Rows from block 2 of the encoder, named by matrix and row number. Rows with one number belong to one neuron. Each number is 200 + 40 x the weight over its row's rms, rounded and kept within 0 to 999. All counts start at 0. After the name is the row's rms in percent of the matrix's.
# gate: MLP gate (encoder.blocks.2.mlp.gate.weight, 384x192), inputs 96-191
# fc1: MLP up (encoder.blocks.2.mlp.fc1.weight, 384x192), inputs 96-191
# fc2: MLP down (encoder.blocks.2.mlp.fc2.weight, 192x384, transposed), outputs 96-191
gate.245,099,225,110,228,222,197,214,239,202,133,295,202,132,127,252,267,260,147,158,171,193,165,196,168,119,204,214,193,205,204,249,236,202,183,221,196,254,232,237,150,260,186,251,211,160,155,171,178,203,259,109,186,137,210,211,164,206,231,256,299,187,182,234,250,165,247,186,178,215,278,185,168,214,141,251,254,189,181,211,143,85,217,212,202,202,177,223,175,179,194,224,170,196,167,177,207,180
fc1.245,087,153,186,187,202,162,212,206,226,227,221,153,244,212,200,186,244,228,174,220,252,139,131,158,188,184,204,215,190,213,178,169,189,243,212,210,215,196,139,232,130,216,176,144,209,178,256,139,193,160,267,180,226,191,189,203,157,164,135,123,164,151,135,173,172,175,263,177,199,137,277,235,203,280,192,235,213,201,230,180,299,190,161,194,174,185,179,207,255,288,151,235,250,255,244,185,146
fc2.245,100,194,169,194,213,195,310,194,269,222,175,205,204,151,274,257,238,192,217,144,188,98,197,202,216,162,186,234,301,243,223,198,133,192,217,232,235,131,184,141,243,143,211,192,199,172,261,206,273,248,200,204,204,172,147,178,123,249,215,265,179,164,167,162,195,224,230,177,230,207,225,144,174,167,198,204,237,197,249,187,114,188,216,242,169,182,156,167,165,129,238,203,188,182,182,229,164
gate.246,103,203,169,179,172,153,185,269,248,177,192,242,199,179,205,160,238,204,219,187,270,196,214,232,227,246,147,132,176,276,140,191,301,144,223,261,225,198,169,232,185,267,253,182,149,249,150,82,213,228,232,152,174,225,242,174,218,202,202,165,201,185,144,214,160,225,181,126,215,180,112,256,230,150,194,276,261,221,195,261,238,204,198,227,171,149,195,273,246,139,193,219,259,242,186,235,203
fc1.246,096,117,235,236,194,199,241,223,245,151,303,151,224,149,199,198,125,107,234,120,199,212,220,284,201,217,239,285,195,172,200,186,253,213,236,217,200,178,212,179,256,143,195,207,182,158,210,243,181,229,200,154,179,182,243,197,120,223,271,156,197,196,266,235,164,217,178,242,144,212,227,154,154,142,270,222,219,98,186,174,288,187,224,211,174,167,227,193,208,161,182,217,236,219,212,181,244
fc2.246,110,207,204,199,194,288,240,155,214,201,158,150,309,155,195,260,209,147,159,210,235,225,174,182,219,177,218,245,204,242,213,264,154,149,136,178,177,194,189,150,137,240,160,157,180,252,220,233,110,237,214,181,199,102,155,228,257,208,261,150,176,161,177,217,287,198,134,196,250,177,188,196,204,234,251,216,227,245,218,183,134,227,169,167,205,198,136,178,150,244,258,142,135,181,124,205,221
gate.247,084,248,236,180,184,208,152,195,234,218,234,162,203,177,214,214,171,242,260,180,184,204,124,187,66,212,243,170,147,263,242,206,189,167,263,162,110,243,201,273,166,267,210,204,188,209,202,175,209,268,199,211,224,207,226,247,194,151,181,258,199,178,180,229,209,178,181,204,186,201,231,292,217,158,216,199,211,221,188,181,162,219,201,219,218,234,110,207,244,181,133,151,232,200,174,191,169
fc1.247,083,245,192,196,178,213,185,240,233,173,239,205,248,173,194,147,141,210,215,178,221,208,221,213,163,102,150,174,272,229,238,173,184,222,239,228,235,182,212,229,188,284,212,144,251,213,163,186,214,199,221,228,250,235,220,193,138,160,290,198,189,233,188,265,162,193,247,174,231,139,218,174,170,170,180,213,252,275,224,166,248,218,169,93,258,145,239,154,143,292,184,184,223,131,234,182,201
fc2.247,086,215,186,161,238,187,207,193,253,242,173,184,251,150,190,236,179,130,268,182,173,160,227,161,190,119,153,176,226,242,163,230,196,143,139,151,127,174,229,199,215,278,200,201,161,178,216,207,195,258,273,116,197,173,199,243,172,187,235,264,189,199,210,213,134,169,242,148,299,260,176,250,241,197,177,207,227,249,228,186,206,156,164,171,181,187,174,149,232,221,293,247,105,149,161,174,198
gate.248,095,143,199,213,200,214,237,222,245,208,188,208,144,237,227,181,187,167,221,217,202,210,228,247,156,167,197,183,132,218,235,165,159,160,268,206,199,216,201,167,207,266,203,124,247,213,326,271,170,185,211,221,137,195,218,178,248,208,216,228,150,173,232,233,166,206,140,228,214,294,193,236,264,204,190,142,192,179,145,184,157,257,267,192,197,288,199,174,242,186,228,260,147,223,201,236,222
fc1.248,089,213,228,221,239,170,201,103,168,224,122,156,204,192,197,277,163,255,138,186,193,236,236,142,200,244,178,196,246,180,263,189,194,324,175,195,185,231,231,207,169,169,168,260,192,183,172,215,164,231,206,217,263,195,190,204,261,251,196,152,192,140,194,205,113,234,296,165,173,163,204,208,153,218,216,217,259,201,249,226,242,228,193,185,164,173,181,189,208,232,169,186,209,150,193,90,121
fc2.248,090,240,237,221,150,169,247,149,162,249,160,276,232,174,203,212,198,176,152,206,230,191,200,285,138,196,227,246,149,182,187,189,241,118,205,254,169,201,175,181,220,191,198,178,228,210,205,289,218,215,168,221,216,215,252,271,135,152,187,229,168,159,172,170,226,228,101,186,232,236,213,153,192,160,212,212,184,208,212,158,157,196,248,204,164,122,214,210,228,155,195,269,205,155,113,159,215
gate.249,097,200,226,169,205,177,287,204,217,263,160,192,216,212,197,219,169,218,262,196,179,197,150,169,239,207,205,210,219,194,247,160,202,154,246,197,188,186,151,194,240,207,110,226,216,184,204,114,194,229,194,206,210,218,194,147,153,218,171,108,218,182,181,192,239,160,278,146,175,91,245,207,246,110,238,228,208,180,243,255,172,228,217,174,182,219,234,213,250,173,193,226,232,177,175,166,196
fc1.249,096,194,231,177,280,165,157,192,209,250,209,212,221,105,147,152,104,176,187,155,160,162,209,209,217,210,241,155,139,199,214,239,252,222,200,204,197,172,224,228,187,192,241,219,233,217,151,171,179,203,158,213,166,216,176,210,203,116,250,176,238,225,193,211,251,163,239,197,136,155,257,214,115,243,243,91,157,209,188,251,213,191,207,212,211,189,184,208,161,250,251,227,242,218,218,250,185
fc2.249,098,168,193,254,270,171,303,213,195,249,114,145,228,158,223,204,172,153,257,169,178,237,199,197,259,156,209,244,226,140,222,257,98,267,210,221,199,117,227,292,250,273,217,180,161,221,168,162,207,139,221,158,194,226,170,206,116,180,171,190,233,259,227,110,248,198,187,134,183,199,212,198,226,162,236,214,152,200,189,164,203,260,176,139,231,163,217,218,206,202,155,198,224,177,187,227,157
gate.250,077,224,160,164,207,198,194,167,218,132,209,202,224,179,217,249,219,230,217,223,148,196,100,254,202,115,260,219,192,197,237,103,186,171,186,175,121,221,198,229,193,238,138,230,243,230,254,174,206,256,207,177,234,202,218,266,185,193,213,237,209,240,239,246,192,177,166,229,288,217,225,232,209,117,234,164,233,178,177,213,188,240,237,190,224,197,220,124,211,299,144,122,180,138,183,179,153
fc1.250,140,221,219,222,199,231,176,184,144,280,160,185,180,234,181,235,213,166,129,221,228,214,257,129,248,275,207,208,221,155,141,253,197,194,210,211,257,176,188,194,201,153,226,161,127,135,141,205,215,153,170,159,198,288,127,195,166,203,242,198,225,233,108,150,245,202,249,211,141,154,135,188,195,275,218,274,164,240,246,242,206,153,167,174,197,212,218,239,187,139,263,237,184,259,148,241,235
fc2.250,081,203,194,253,152,223,138,199,173,221,167,132,224,175,190,179,191,165,173,241,265,218,306,119,243,239,241,199,198,143,144,234,235,233,159,255,295,213,219,145,198,179,289,217,136,123,157,116,232,179,169,219,170,179,194,201,169,198,226,217,165,220,168,214,258,216,251,250,112,209,154,177,222,264,176,202,151,247,235,193,246,195,140,174,195,158,232,199,192,158,198,195,246,258,175,214,190
gate.251,092,221,212,211,212,166,238,161,244,225,230,188,239,209,187,159,193,201,208,181,196,281,163,261,228,139,180,234,110,208,195,105,163,196,189,197,208,187,225,253,168,176,179,176,172,226,168,159,188,283,141,143,202,238,247,234,166,121,163,232,161,126,199,152,171,251,228,145,278,258,251,189,225,221,161,205,191,228,175,215,172,228,198,243,156,242,194,218,200,181,165,168,188,260,211,221,180
fc1.251,086,216,160,175,231,218,209,183,167,233,137,171,135,194,166,166,219,195,172,204,261,210,287,159,222,169,250,190,211,208,129,249,198,250,230,160,251,241,135,260,206,235,202,192,246,115,212,212,193,157,201,262,238,132,159,177,312,242,198,213,156,209,189,233,249,176,218,230,142,202,148,197,185,124,242,227,180,208,200,159,151,134,110,155,281,236,174,152,268,168,104,161,162,212,243,211,198
fc2.251,108,196,228,223,175,195,243,224,187,200,184,261,154,141,199,183,196,200,236,154,185,178,210,162,153,229,190,163,164,144,193,294,127,220,184,259,199,183,212,242,165,140,210,283,223,146,159,126,188,165,190,176,201,207,175,137,211,195,175,147,225,201,174,215,160,276,177,227,218,191,196,278,148,202,104,216,191,213,201,215,240,150,285,220,183,223,258,206,283,134,203,275,241,263,302,135,173
gate.252,094,195,206,182,181,196,172,242,203,263,194,223,227,229,189,163,232,201,203,201,141,194,222,186,201,183,243,250,235,235,264,107,223,234,210,218,254,253,232,235,207,152,213,259,163,141,273,250,204,223,220,157,202,169,220,251,243,129,119,236,221,209,220,191,161,246,176,313,153,255,269,206,169,164,153,206,168,182,240,222,196,163,155,216,182,155,223,182,274,274,218,240,196,129,192,276,147
fc1.252,090,151,201,151,234,174,234,134,225,219,236,139,200,247,196,194,218,279,234,127,192,268,229,215,181,176,168,239,162,171,157,189,249,205,170,178,202,198,189,252,237,188,210,212,219,212,231,175,131,160,248,207,159,132,187,157,210,179,254,233,137,225,244,159,138,211,98,179,231,269,169,198,172,121,163,170,216,151,142,201,163,177,223,203,212,180,179,213,130,206,186,221,165,251,210,195,184
fc2.252,085,198,174,256,192,176,205,192,243,216,241,253,199,198,141,198,151,253,284,172,287,123,200,208,237,233,241,204,193,159,245,236,163,178,272,227,291,233,222,241,177,183,108,190,238,208,200,219,203,170,222,245,215,231,189,73,199,233,162,195,174,252,221,157,206,236,201,279,188,205,173,152,201,223,164,246,131,210,242,210,270,258,143,255,138,201,180,163,199,230,105,190,209,190,208,212,212
gate.253,098,245,168,220,209,174,237,196,209,212,211,214,192,188,189,219,228,175,172,231,238,255,150,192,185,214,169,244,226,275,238,167,163,255,199,212,97,114,126,128,196,202,183,266,150,166,219,163,180,211,147,238,195,202,216,184,220,203,297,239,187,235,219,227,192,228,169,262,140,303,226,235,143,199,308,218,251,255,194,200,118,128,216,218,111,213,116,145,180,231,168,181,173,178,195,182,232
fc1.253,089,191,217,169,192,201,196,183,200,237,220,130,221,248,193,257,228,127,135,147,168,179,211,207,169,194,208,124,225,267,275,202,190,178,158,249,114,183,225,272,183,191,179,266,167,211,133,214,225,186,174,204,307,216,159,173,218,200,271,195,305,274,184,203,233,183,246,190,160,141,123,252,136,166,238,215,213,260,141,210,150,207,242,238,160,155,174,146,202,190,117,278,240,214,153,200,144
fc2.253,105,299,136,167,239,271,117,179,196,164,207,165,226,219,130,174,193,195,195,172,216,211,295,148,162,218,113,221,202,132,189,207,238,184,186,137,224,275,183,186,126,121,199,203,221,207,181,133,233,185,242,124,174,146,232,192,218,154,173,199,223,202,185,247,217,197,252,217,241,200,261,199,148,195,254,224,230,223,236,235,283,130,228,169,225,203,269,186,162,191,209,286,180,222,242,237,166
gate.254,105,132,179,171,166,244,191,171,230,235,175,221,200,166,231,174,186,191,141,223,240,195,211,139,204,265,179,290,240,164,176,208,261,177,209,161,171,206,304,224,153,168,309,230,131,206,147,197,215,141,188,250,228,298,124,156,167,100,230,196,255,248,183,229,164,151,187,258,162,178,172,176,199,212,209,215,184,199,258,207,218,174,250,206,203,165,224,203,216,279,237,209,245,175,197,179,222
fc1.254,136,188,190,170,215,238,193,225,220,222,192,183,210,160,235,204,152,138,173,225,249,191,150,129,189,284,225,294,208,210,162,238,245,186,207,224,160,119,270,195,226,167,234,195,114,193,208,133,197,126,223,240,249,181,172,164,175,187,255,229,283,252,277,221,228,128,215,237,122,170,193,144,223,247,221,245,156,243,227,206,207,201,153,199,234,153,248,189,216,246,268,262,225,244,173,158,194
fc2.254,094,192,192,159,172,185,168,187,238,244,210,204,224,200,234,234,204,163,197,155,223,191,236,245,140,236,138,259,234,227,183,198,194,188,277,148,195,183,261,203,130,165,234,165,72,196,141,270,223,164,272,220,244,263,143,184,156,214,193,183,263,190,150,163,198,168,259,205,205,238,156,163,145,221,260,218,190,201,217,261,211,224,168,216,253,189,207,197,238,266,288,274,156,211,155,192,189
gate.255,105,161,307,176,151,155,254,210,197,166,187,252,203,256,160,198,212,183,196,265,174,184,149,99,167,244,182,240,270,227,175,232,103,213,189,156,209,137,205,248,176,165,210,253,258,235,226,224,189,199,218,212,200,193,157,193,184,256,246,147,217,248,207,248,236,204,176,205,181,234,235,223,139,184,171,256,154,208,230,256,203,199,251,176,237,248,212,200,224,188,143,219,178,174,166,253,227
fc1.255,094,202,228,247,199,226,212,189,250,194,233,242,249,178,214,185,214,220,211,290,187,206,211,160,182,195,168,188,180,247,278,230,139,212,183,230,153,220,170,225,213,178,184,254,116,225,227,291,217,123,249,267,175,187,163,114,240,220,188,121,228,163,206,241,173,218,217,200,180,241,211,188,166,215,225,237,230,193,272,206,271,231,199,134,266,224,186,236,199,129,184,138,216,146,181,174,172
fc2.255,104,171,189,184,174,204,274,186,213,213,256,217,236,174,257,251,145,233,252,207,248,193,172,176,219,217,174,238,215,180,178,185,232,168,174,278,303,209,171,92,208,213,175,244,188,174,235,226,230,246,210,195,212,198,264,172,174,163,199,195,181,153,173,170,283,221,134,145,152,186,132,159,247,160,232,230,210,207,191,159,142,175,225,240,200,99,244,220,186,165,256,219,256,254,223,243,219