Weights of a small masked image model.
Model: 6.96M parameters, 64-pixel images, encoder arch vit, encoder norm layernorm_no_bias, encoder activation swiglu, encoder patch size [4, 4], encoder layers 10, decoder width 256, decoder layers 6.
Rows from block 1 of the decoder, named by matrix and row number. Each number is 128 + 24 x the weight over its row's rms, rounded and kept within 0 to 255. All counts start at 0. Numbers have three digits each. After the name is the row's rms in percent of the matrix's.
# v: attention value (decoder.1.attn.v.weight, 128x256), inputs 156-207
v.0 090:156121100108150106126140090155113168142129111088156144154085127106128104135140072138139143104114154137138099107125128102091117094109123104077103107110111103
v.1 096:131067150168161130116078103103143127125130123164138099099096146112094095081152156124128130137156113121150134109112158127151104167161125111153136112085140105
v.2 082:139124086113123120174124095097137143113107139120111124151131151163165124132107096156106149125139112165120098149172090088132124129129105159122093147139136106
v.3 081:127106168134141136116128114160127100168111176163111155109139100142155125062115145103140114128092120107110115106161137150132131127150158135166138131178064134
v.4 087:136120107142136096170112136135136112172126148104128102136135114132146155100094136122155109140124126137144105136126139107129149093074110110120176156177166139
v.5 086:107109123143115157107168126124111155145162124143141102115175127141143066153121092161154155091091105133093165106146143178114117119177171155143126143125116138
v.6 087:080122177082110113144104128124148118127095114127126101126113116096148159103084165135161121119168122116070136080140130120110126133148167114153133118139112097
v.7 087:138111088136176098155080149102118107119116143117122121118094139160130135126130103066172122116119126129098138132098144184163153130143154142098162163151132144
v.8 092:130105129152108100086111118145158132172157125145091152123122139106121174108117112129140123139131135137170134153124179144199147158143127112168171175163136165
v.9 097:103157146128127143163145111143110142131132131136150162127139109143138105165119142152121136104105121129134143110141114192126159130126157192159155164165118174
v.10 091:116125136100142181148126123135095121148145099110144130121139190118122104136096120089167094164107129108105155114113109096131121138087163132127156110172124102
v.11 091:150088084087157130174112113122115106124139131136111112063136138120123109144122076144127162144089160150092120088101114103128177147123155109149122110150130100
v.12 098:122137141157128142167068109109155133128140107135129171107124114133138101115132173090149155120123125147095131168104156137177180132146118146125177140138175131
v.13 095:128105124108146102096085150157144103128117111084110109115131083140143132102194110115082112172096175099118128100147128149108110164175148080145097091142143115
v.14 092:149141145153123159137144146116126115184138108134176100127157126126117101142106112111147143081171129098086119150153164183159131133123139143190122125174110145
v.15 090:173151154097118138137132101097133116119154155089140112145131111099111153145108111116121116120123119148114128144088145170135127148114160137107095102141097103
v.16 078:173131159133126114095108136140115137132113121141084157150087095129147108140141147120144125111120123152135130088118127105118146150114144080156111115189105151
v.17 094:088114145085177103123094130124101115124093161149148123090167085106154160092125136181128144146155108139092124122106136128122125121148104095132103125080119141
v.18 094:116132101132136153141151108145106110130140167161151116146105124151140143159166150172139105127096097143139114094117116107141114154165156138130109139142104137
v.19 093:161128105131135127106135136099139159116118109129142107126120122120127102141099077141117132112127067124106134118134110173121137110146159148130118126110137155
v.20 094:134146121108115124090094130152143104093182144149144133124132110141143076159103171166111133115108136134084128122162116121137130152111087126133125073117105136
v.21 095:136138134133130098141152109136128135160166131129098078145136152146142126138093088125110125134071115174151135172117124144131120139136147118083110095134127130
v.22 082:151107138116121122104100153124139157139145178116076091124116163141164138113119140180101123141085135113092127111144150116131148154129167112134123117126109130
v.23 090:128133119210152112146137136119100118134143137101118139137125108152154105153133137130093112129134142116118157090163143159145108104119165164104135151158104144
v.24 092:139125166155139176146170190088086113124162128136153149157115114136171163114121126121132160146113156086155118161111181144162123120086128126152142115101119157
v.25 085:156108103163092167114113121117128115125086145166164153111135105117119144118131091135119127118101151131111125136160158108158182164114121118105135153131108124
v.26 093:140124196139108141159144087107139169106112116148159079107116133167115137159160140129137104143131150116121124146101120104093113093113157162106174089169131095
v.27 087:129121134122167131143149092141102140128159085131135134119142135144103127161129115165109186134112117127119115086146119132164167147166114120159105101101147110
v.28 094:145126192123093140153098105113134131153153133114108091114083098153130091127096134151136141109072135131165108139123142158142138138091095143125134108131142160
v.29 097:161180145135124128128116129149121081135135125164096163143159116111132122123130143145149075147148131131101127102133158129146134114130113142130134092136137206
v.30 095:106107153143173131119158158122105155131122151079155113133116103127122137146127181097104174099074118121142180088119114146136120169127168119124139124106129152
v.31 094:108108131110101149127138097109130120093181156145094096159171158110114160123098122161116103150120093148128104092145134121123155169155120113113125117163141110
v.32 101:124101122143136092116109103177101131171096160135123141107120118091132134143121087132156109150116135115129115105145134125152149134207134113112121107093112126
v.33 094:148147092115165126134094105082106093091163182131138138107136146137105132105159146165146129140108139131122165073085125127163139096156196121151126117125082129
v.34 101:123161116127121118139195133087169095142127110107136137137161097123122200119119108119134143093109146112127099083150088158082109164120135154113100123167094122
v.35 090:177100136170131126121101132147127113145137107124131151124091126082114121129165094122182118128156112139146134151131117168143144138177132123140124110088134141
v.36 099:121132133123109127182105101083139135137094075115165169139131149140149118148132127096133160121130152115090130153099102112118112105178131177066186146142129113
v.37 110:115122095160088111110084128155152179124124134111143149131093166119084138155171152127136091090111099149135089110154116139121100127146165105106149145114117138
v.38 091:113116132175127155173128144168155120148143145138074123148158108160071160151134113108127189149139150092127158100113103141158189146116123180091171131144128121
v.39 091:134132094108115111116121132144103150089107125150123100141152130132100150099126124096132135105188108132130134158139150115102134160161133105096158137137155160
v.40 093:163131137129115150108134112100138160186105128105117124062149176057153093125150110140137138121085133143113119140123094094117078101130115136105171112137159155
v.41 099:056105120131096151098155140181083151124141131152144118116087085131127157135138096118154178163129146123118130154132087110122153138148077107148158146161137142
v.42 109:134139091090080153144101112155115115117135086134126116110125114123179141148128134111114130154120107122136131155130160086109136096153134114129168119165169156
v.43 103:146115152155131133124150112164151121133135175115106118119101132164083125122143108099156128125166141130121147116073110130107151151133106102088121143167108109
v.44 098:158125111084100119116129138125124140104065161140109171115146153116131155106133064131107121108150162128117117103120114149099130169127127162158159139142122126
v.45 106:149113110173124136133120144152107137175122129103117120110129106107142098153178107164104125128116138104116116117164125077159096104159159131175155123091117147
v.46 094:124123133120099141113141118118146144107140091179113143149152108140127113131125147120125103113169128094130135170111103147101143131139117118121122142084136102
v.47 112:135123109098147122113109118131131122131118134094151112138129133102157105121116153140098109104174107136145102152127171142134122123111122141116116147096148129
v.48 099:160121138147107146110110119107156112133103079163116130132106166093162126153089088105149079085122109129145118127139072098108118115120103137121123135106148140
v.49 096:115135167106188137167128120123165123084108065116138141120150143102123155152100133143099129113111117078136108154123093090083133083089087067139134152102112115
v.50 085:162114160148141100119130114116132136142116096134152060112081104141127109135119064115080129123108125117115139084156141127097110095069154120142138082162170128
v.51 098:131106101110111188128133091163123124127135174141173099148143116102116112137147141163126133118165141120108155121185157087150114141129142140155131185113063129
v.52 086:113148155157134109098112162133164136114123152084086113134144118141149127142122131084132132115126156106116099122080157131173171147138133110099139150172100156
v.53 089:072094136107104161120080146145133108138146136110097105150135120120107146097111163161167146152135152124081123118118152140138156151109162094125130125149127116
v.54 100:120109124131112092152108130096117114131143171101126086125133129124129085118102143148090119135167117153142137126141087118139145176137123149123114162167108114
v.55 081:152148102139169086109102142138098116084141084152139117109092169136121139125118127128128114118134094119127100090115133143135146123150098152113164121150156149
v.56 087:125134104090112131137131122136107125133133163108068094154123147139114119155133081146079119150116132118114121112125133133124094093189178148125098146104132132
v.57 084:154092145157122137100167129163146132117146145127095134115165087113137086144152100137089095074134105134142143158096143171154135130177135138158135126129122163
v.58 088:141148125138083135116141097132112131123106176147122101084090102195137094085129158136108147156111135153102102094124137108173119153128136157085110124170119149
v.59 090:099109126145097149157116142111094157127109106127147136134132090089169124184125091142139100130126135140101101140123127139137087116119102126132136122090126099
v.60 090:156143171085101135102124090127097183126107099133160093101141165148178147124128168147096123114066161130162117123093151119168109104089125118161134101143138138
v.61 092:137139115102111134125125110118102141124115123069129133093119106121176144166074163122108081145107107174140146134164134113121127098103113126137104109135134163
v.62 090:175124156098167129100129107115124118122095154107104112112148119092113169074118131134145169132130168131130090091111113142086152144143125128147141066109075157
v.63 088:135131097115111131157168142132143141134121127149089141146137148090091125132116150161141178105123163092100132113146156128114122170098148157115106143131145152
v.64 099:111151103107146093081071149165144140121062159111110144152120098118125133123109146121135112117103122151156115132146117172147081116181132105163154117116090121
v.65 112:153172137136128181130176149059125130129159127147164136139124064122132100147102093143131146130152121137148135098161151139168126129115134153118115118128120157
v.66 106:143131126101077123120122169181099152125132124160192148100119156142141118126148124161159126139106121124113138109157142140127123097172172131129145082098138155
v.67 104:094155086103155144140163102123118133113143156151118142153151108114128164133125093156103139130138150146152119103137113113097092137140164168130096120093088140
v.68 102:092116078118113114167139118112131134101098137110110080133136137137124142127132093190088128161142140114109128093120102114146123163154136128135111144147148104
v.69 105:126107081118150152144149091132129133113136110138153110109143101159156096168069098186106162144114147093098128080138136126114129160144139143141127151133126117
v.70 107:104078121149135146119125115141127150139129128129138137138124114121126131159113099123113128109162132154154113153135164088117176109136096122100156157139126152
v.71 104:095135169150143128124127139128141117129162168128124130135129105098144149153085120146105114119133135122102099137129107115146136160130089110145135137117120135
v.72 110:136095166170137119109084130057170103100171143130116110103084102147151118092123145112108115136104149123109125143141135103166172139086118180086130128137131113
v.73 087:085141075081169140143122089165118150120095133184124144113148132126091142112131137197114166132159124094124107133109130081140093168149175113145155105128106110
v.74 095:147098133107082156111089153114123136115131112130139102106102141106095120131106103173114110143128123105118155105149102134170162165134180141139102147127109110
v.75 102:145134141144115117111152114102138137126128138138144124137146138119117125107106132076116103130129134150127136082113138122131144124132129174102093162121083140
v.76 098:136137162109116111167161113161094130149131113111129134147162139145124139141112118150114136110134179125080120127108117154120073161157170164149108125089113097
v.77 083:121074131160135098092099130118155136143127148138114139086137109145139157082138094144109115116132111123120144125152128102114157168102107112121144141120134115
v.78 109:101112101092133082142101112153157107098146118078127090115094093139171124119117154134131113148150113112153128107115130134125107113110119128144131099149178145
v.79 084:113097152117068124126086131169147109119048134139119099107146163090143126138145150123097136140134117100127087179135180124116143116137133137139154153167125101
v.80 095:160107142110122086124141103147137114107192108111127094121135064123120092122092171102136122110129097123146114118153137123142113123062149088142112113103109118
v.81 097:127084186143173081113139171116150141127142112088140172130163125140114087132132181105116119157131095076104116138109148143112144160142128143133131145111117112
v.82 094:098124122143107133084107157117113143128103111101111134145130124138197149111139147136124102144150163120134164114178151139123151122120127108128150161123151151
v.83 098:092098093125107132166149100151134134144103084075114111141117117064130147134158118145158088139134114149126135124133101141108144158145150106126125131126164194
v.84 098:123090163119183145104149130143151144131082140130141124129114111143083127104162149137089124142147143132146099151146124121177171199148137156132143140145085138
v.85 100:127124112136135133122115102122090143132089096130091158153100155130151119121119125156122116139146132140098138121177132136092112124156148135109114131098174145
v.86 095:103095097111095159183128143096150171178142127107130130146152113092145134105136141126190130117127120170112141096123104150145128119118106097111157133158100138
v.87 096:153134172150154108124137122098102156135142125155127143117161144121145089127136139154121100156135112143131105088129159115146163077122118130187121116094130137
v.88 102:149078134133122141101108126106133114122109182133101180126136148134096126107116115123123111104142162088102159128156089123119153145134118156101158150158117138
v.89 107:167096115156117126123112122137103143096110119114118145154149159143146070109190165125087129131165125125090091150118131107144155120138126152111132128160110148
v.90 114:115131104094106133145135087109111121088140184141146138144148082117128143132137126150125183132171127134113117125181114113155110114172101133120123124155138156
v.91 078:110163126152130074111127148130155128093102111119149157081137102123129048145151111168113114148104134115109101110104111098150113143168153141105131140164117137
v.92 100:138130164101141122133128130166125156139090137079105084084155145160109127095122114105099093089087143146125097168109120085163151140128138124143128122119166160
v.93 092:130133166126156121097125145120077115100144115139136143113149106159108098088119160132132107131122121111126129117082171137130133137127158185113111153062159144
v.94 100:108118108119119117140130096157116132095121083137104124175122110067141181141116145141181145111184111134130083138162092105120136118099107124152144100129139157
v.95 106:138100120126104105079101111160110148123114155101154134135098132124126125124165156109075121121136132154141132194112136144113128116115088144160131103116151097
v.96 114:140086145126125111172131092103134132104121143108187122145085135138108146127150177138092082125148145137108133189122136111135117124112145132112111146115120162
v.97 130:087127126127112104130119129145135122133128130123119140138160100141174082129162184117091104110162159130117161115150151105107108094126156146120102090160114115
v.98 111:104124078131128117153155113125129133142151143124117131131071157117162121104105135148088130120110123153118112106146145180122163098147151112138121117153164130
v.99 121:099119132078149122145125122136134150106122120107096138139116130113125139110115134127141100147187126151109130102082144070124157129150090121138156100101116153
v.100 131:137074137120109154155122106102113115114101113126078143153134124125144189134100183125183127159150109167137136118144133133105133085126168119114081147117119166
v.101 100:136115135149116143165123141147142158137067150128160134135117154120124160156134136138168131151076140143122141129135131136111115100141160099146114118109098127
v.102 130:083165090123151147136145087138155116118105111138150107110089165150113117111179147151119085141071126102087115141114134115133117135140142148094107122131109147
v.103 131:160125131146116117103126103142113124129171149115096138094128134138151128106109145117129149150176103112119158083157110141122096099156115147128163090133156099
v.104 109:140162106122118154097116137123111140121136125154138142077147112163146099102158103145132131134095143119142145118119158141158139136137115108135171113133147089
v.105 120:146144109120118167119158115161127098141122122106129153123150126115159159118112161124113105114121121086114111156141152105150115130080120103157118143100116115
v.106 122:114133091068089151162104102148120158135101145153121163113126175114136091156101198117110097141123143115096148141158119161121110115096141110143093165151129108
v.107 107:086125125142154131081128142151088118119130137134102160157136139091178155093110084135109120172147141157139127155120131147108163137167093111115111098106131161
v.108 135:092111138167147140135125091163133134111129155133125105091147139133125146143135109137129088131134112117138145165110115091168137153129145121107119134154121144
v.109 124:155068115070137166141134128150133129148065128106133126097129154103147124146139106124105139112114125130156133101153127130172174130089138117121133124133145121
v.110 123:122114107086106114113168140135150118107102109180152175113138101101111140142130131157186137111124119144097114154126097169146124126104123137126071112131154129
v.111 125:155114117125148113121134127135171159145118127114125089126129113115152123140123080103100114112111158149155106102157144156103087099156123176095099141122133139
v.112 090:157164093103134137103160130138168147128143121134104091131113158120114144116102110105131119115133138163141130122118150143110112157144094122159123076111125088
v.113 105:129101156141119118129121148122125132077114133181146148158149119136098100158110127144107111144137106105121137127112137138143100126126098113111154122120109091
v.114 104:114120109097147142118114085116118135105112155122182143089192070125098121154174126132138113116148128144120129142101143114163111148155093149158106112113140136
v.115 101:109105128117132144140162160122153142108156111125136123105142135126123124154104136053134145081127178106142130152141138123138090111095123161136151114132129106
v.116 103:116143070162109107120150077127102169133132111140112071139113038127140125131116113085129151110093087153104118127127152143138116089151165113141112085102114073
v.117 109:132096142136128107155112119152089101085084132085160111102145140068122110103139086122093119142167147144152134105110139114139117139138160133136118097133119201
v.118 109:117159151152110073097152099127112157119122149100131110161114164180146137118134140126150103131142202112169136125130163120114123119159161159107164156102149131
v.119 114:159117119127129164171100138092135099109092099108146129099134108113145115117138153100139154111138101128158129128143134123149096112105155038162111135154122123
v.120 117:147074122158165119142143134154113144092127149119121149136135156126125160126115090183094139128144098109118081105121127108124133117154131151060131148175117144
v.121 104:101146154147134122085132114138101128136143129116093090099140187165132118136123171133103121148105153111099151162169124119129121101138104144141143152151132102
v.122 096:103129167142131106126145094133136148117062106120119162117132154152152140124141101106130073125123169138116150152114122129130157141159163109130075161134118151
v.123 110:117155147102164126109138108134091139130117125099125159136123133125170166087146148097096144135132096142158126179115115107102150165145110101129106081107151156
v.124 098:168111106102083150144148157132143114125111164110142176149143140096088113123140150094185115093128145126101119111115137141152107103137157153142123114126142113
v.125 106:119141158115092099133096119131114144122173126138107140101161126114164072155145134133113157131137114132109118135110128106151098151154115147140141130141178121
v.126 106:142107115123152131095126109164165117101133149113160139133118190138083110112089081136117112124122113139144125133128128141117120139124125089114138115114163146
v.127 094:138135127136128151141119135137117138150118122123154156128120165117138107171130144142158123147114151121137126146110119109160114143108136111124137146090096128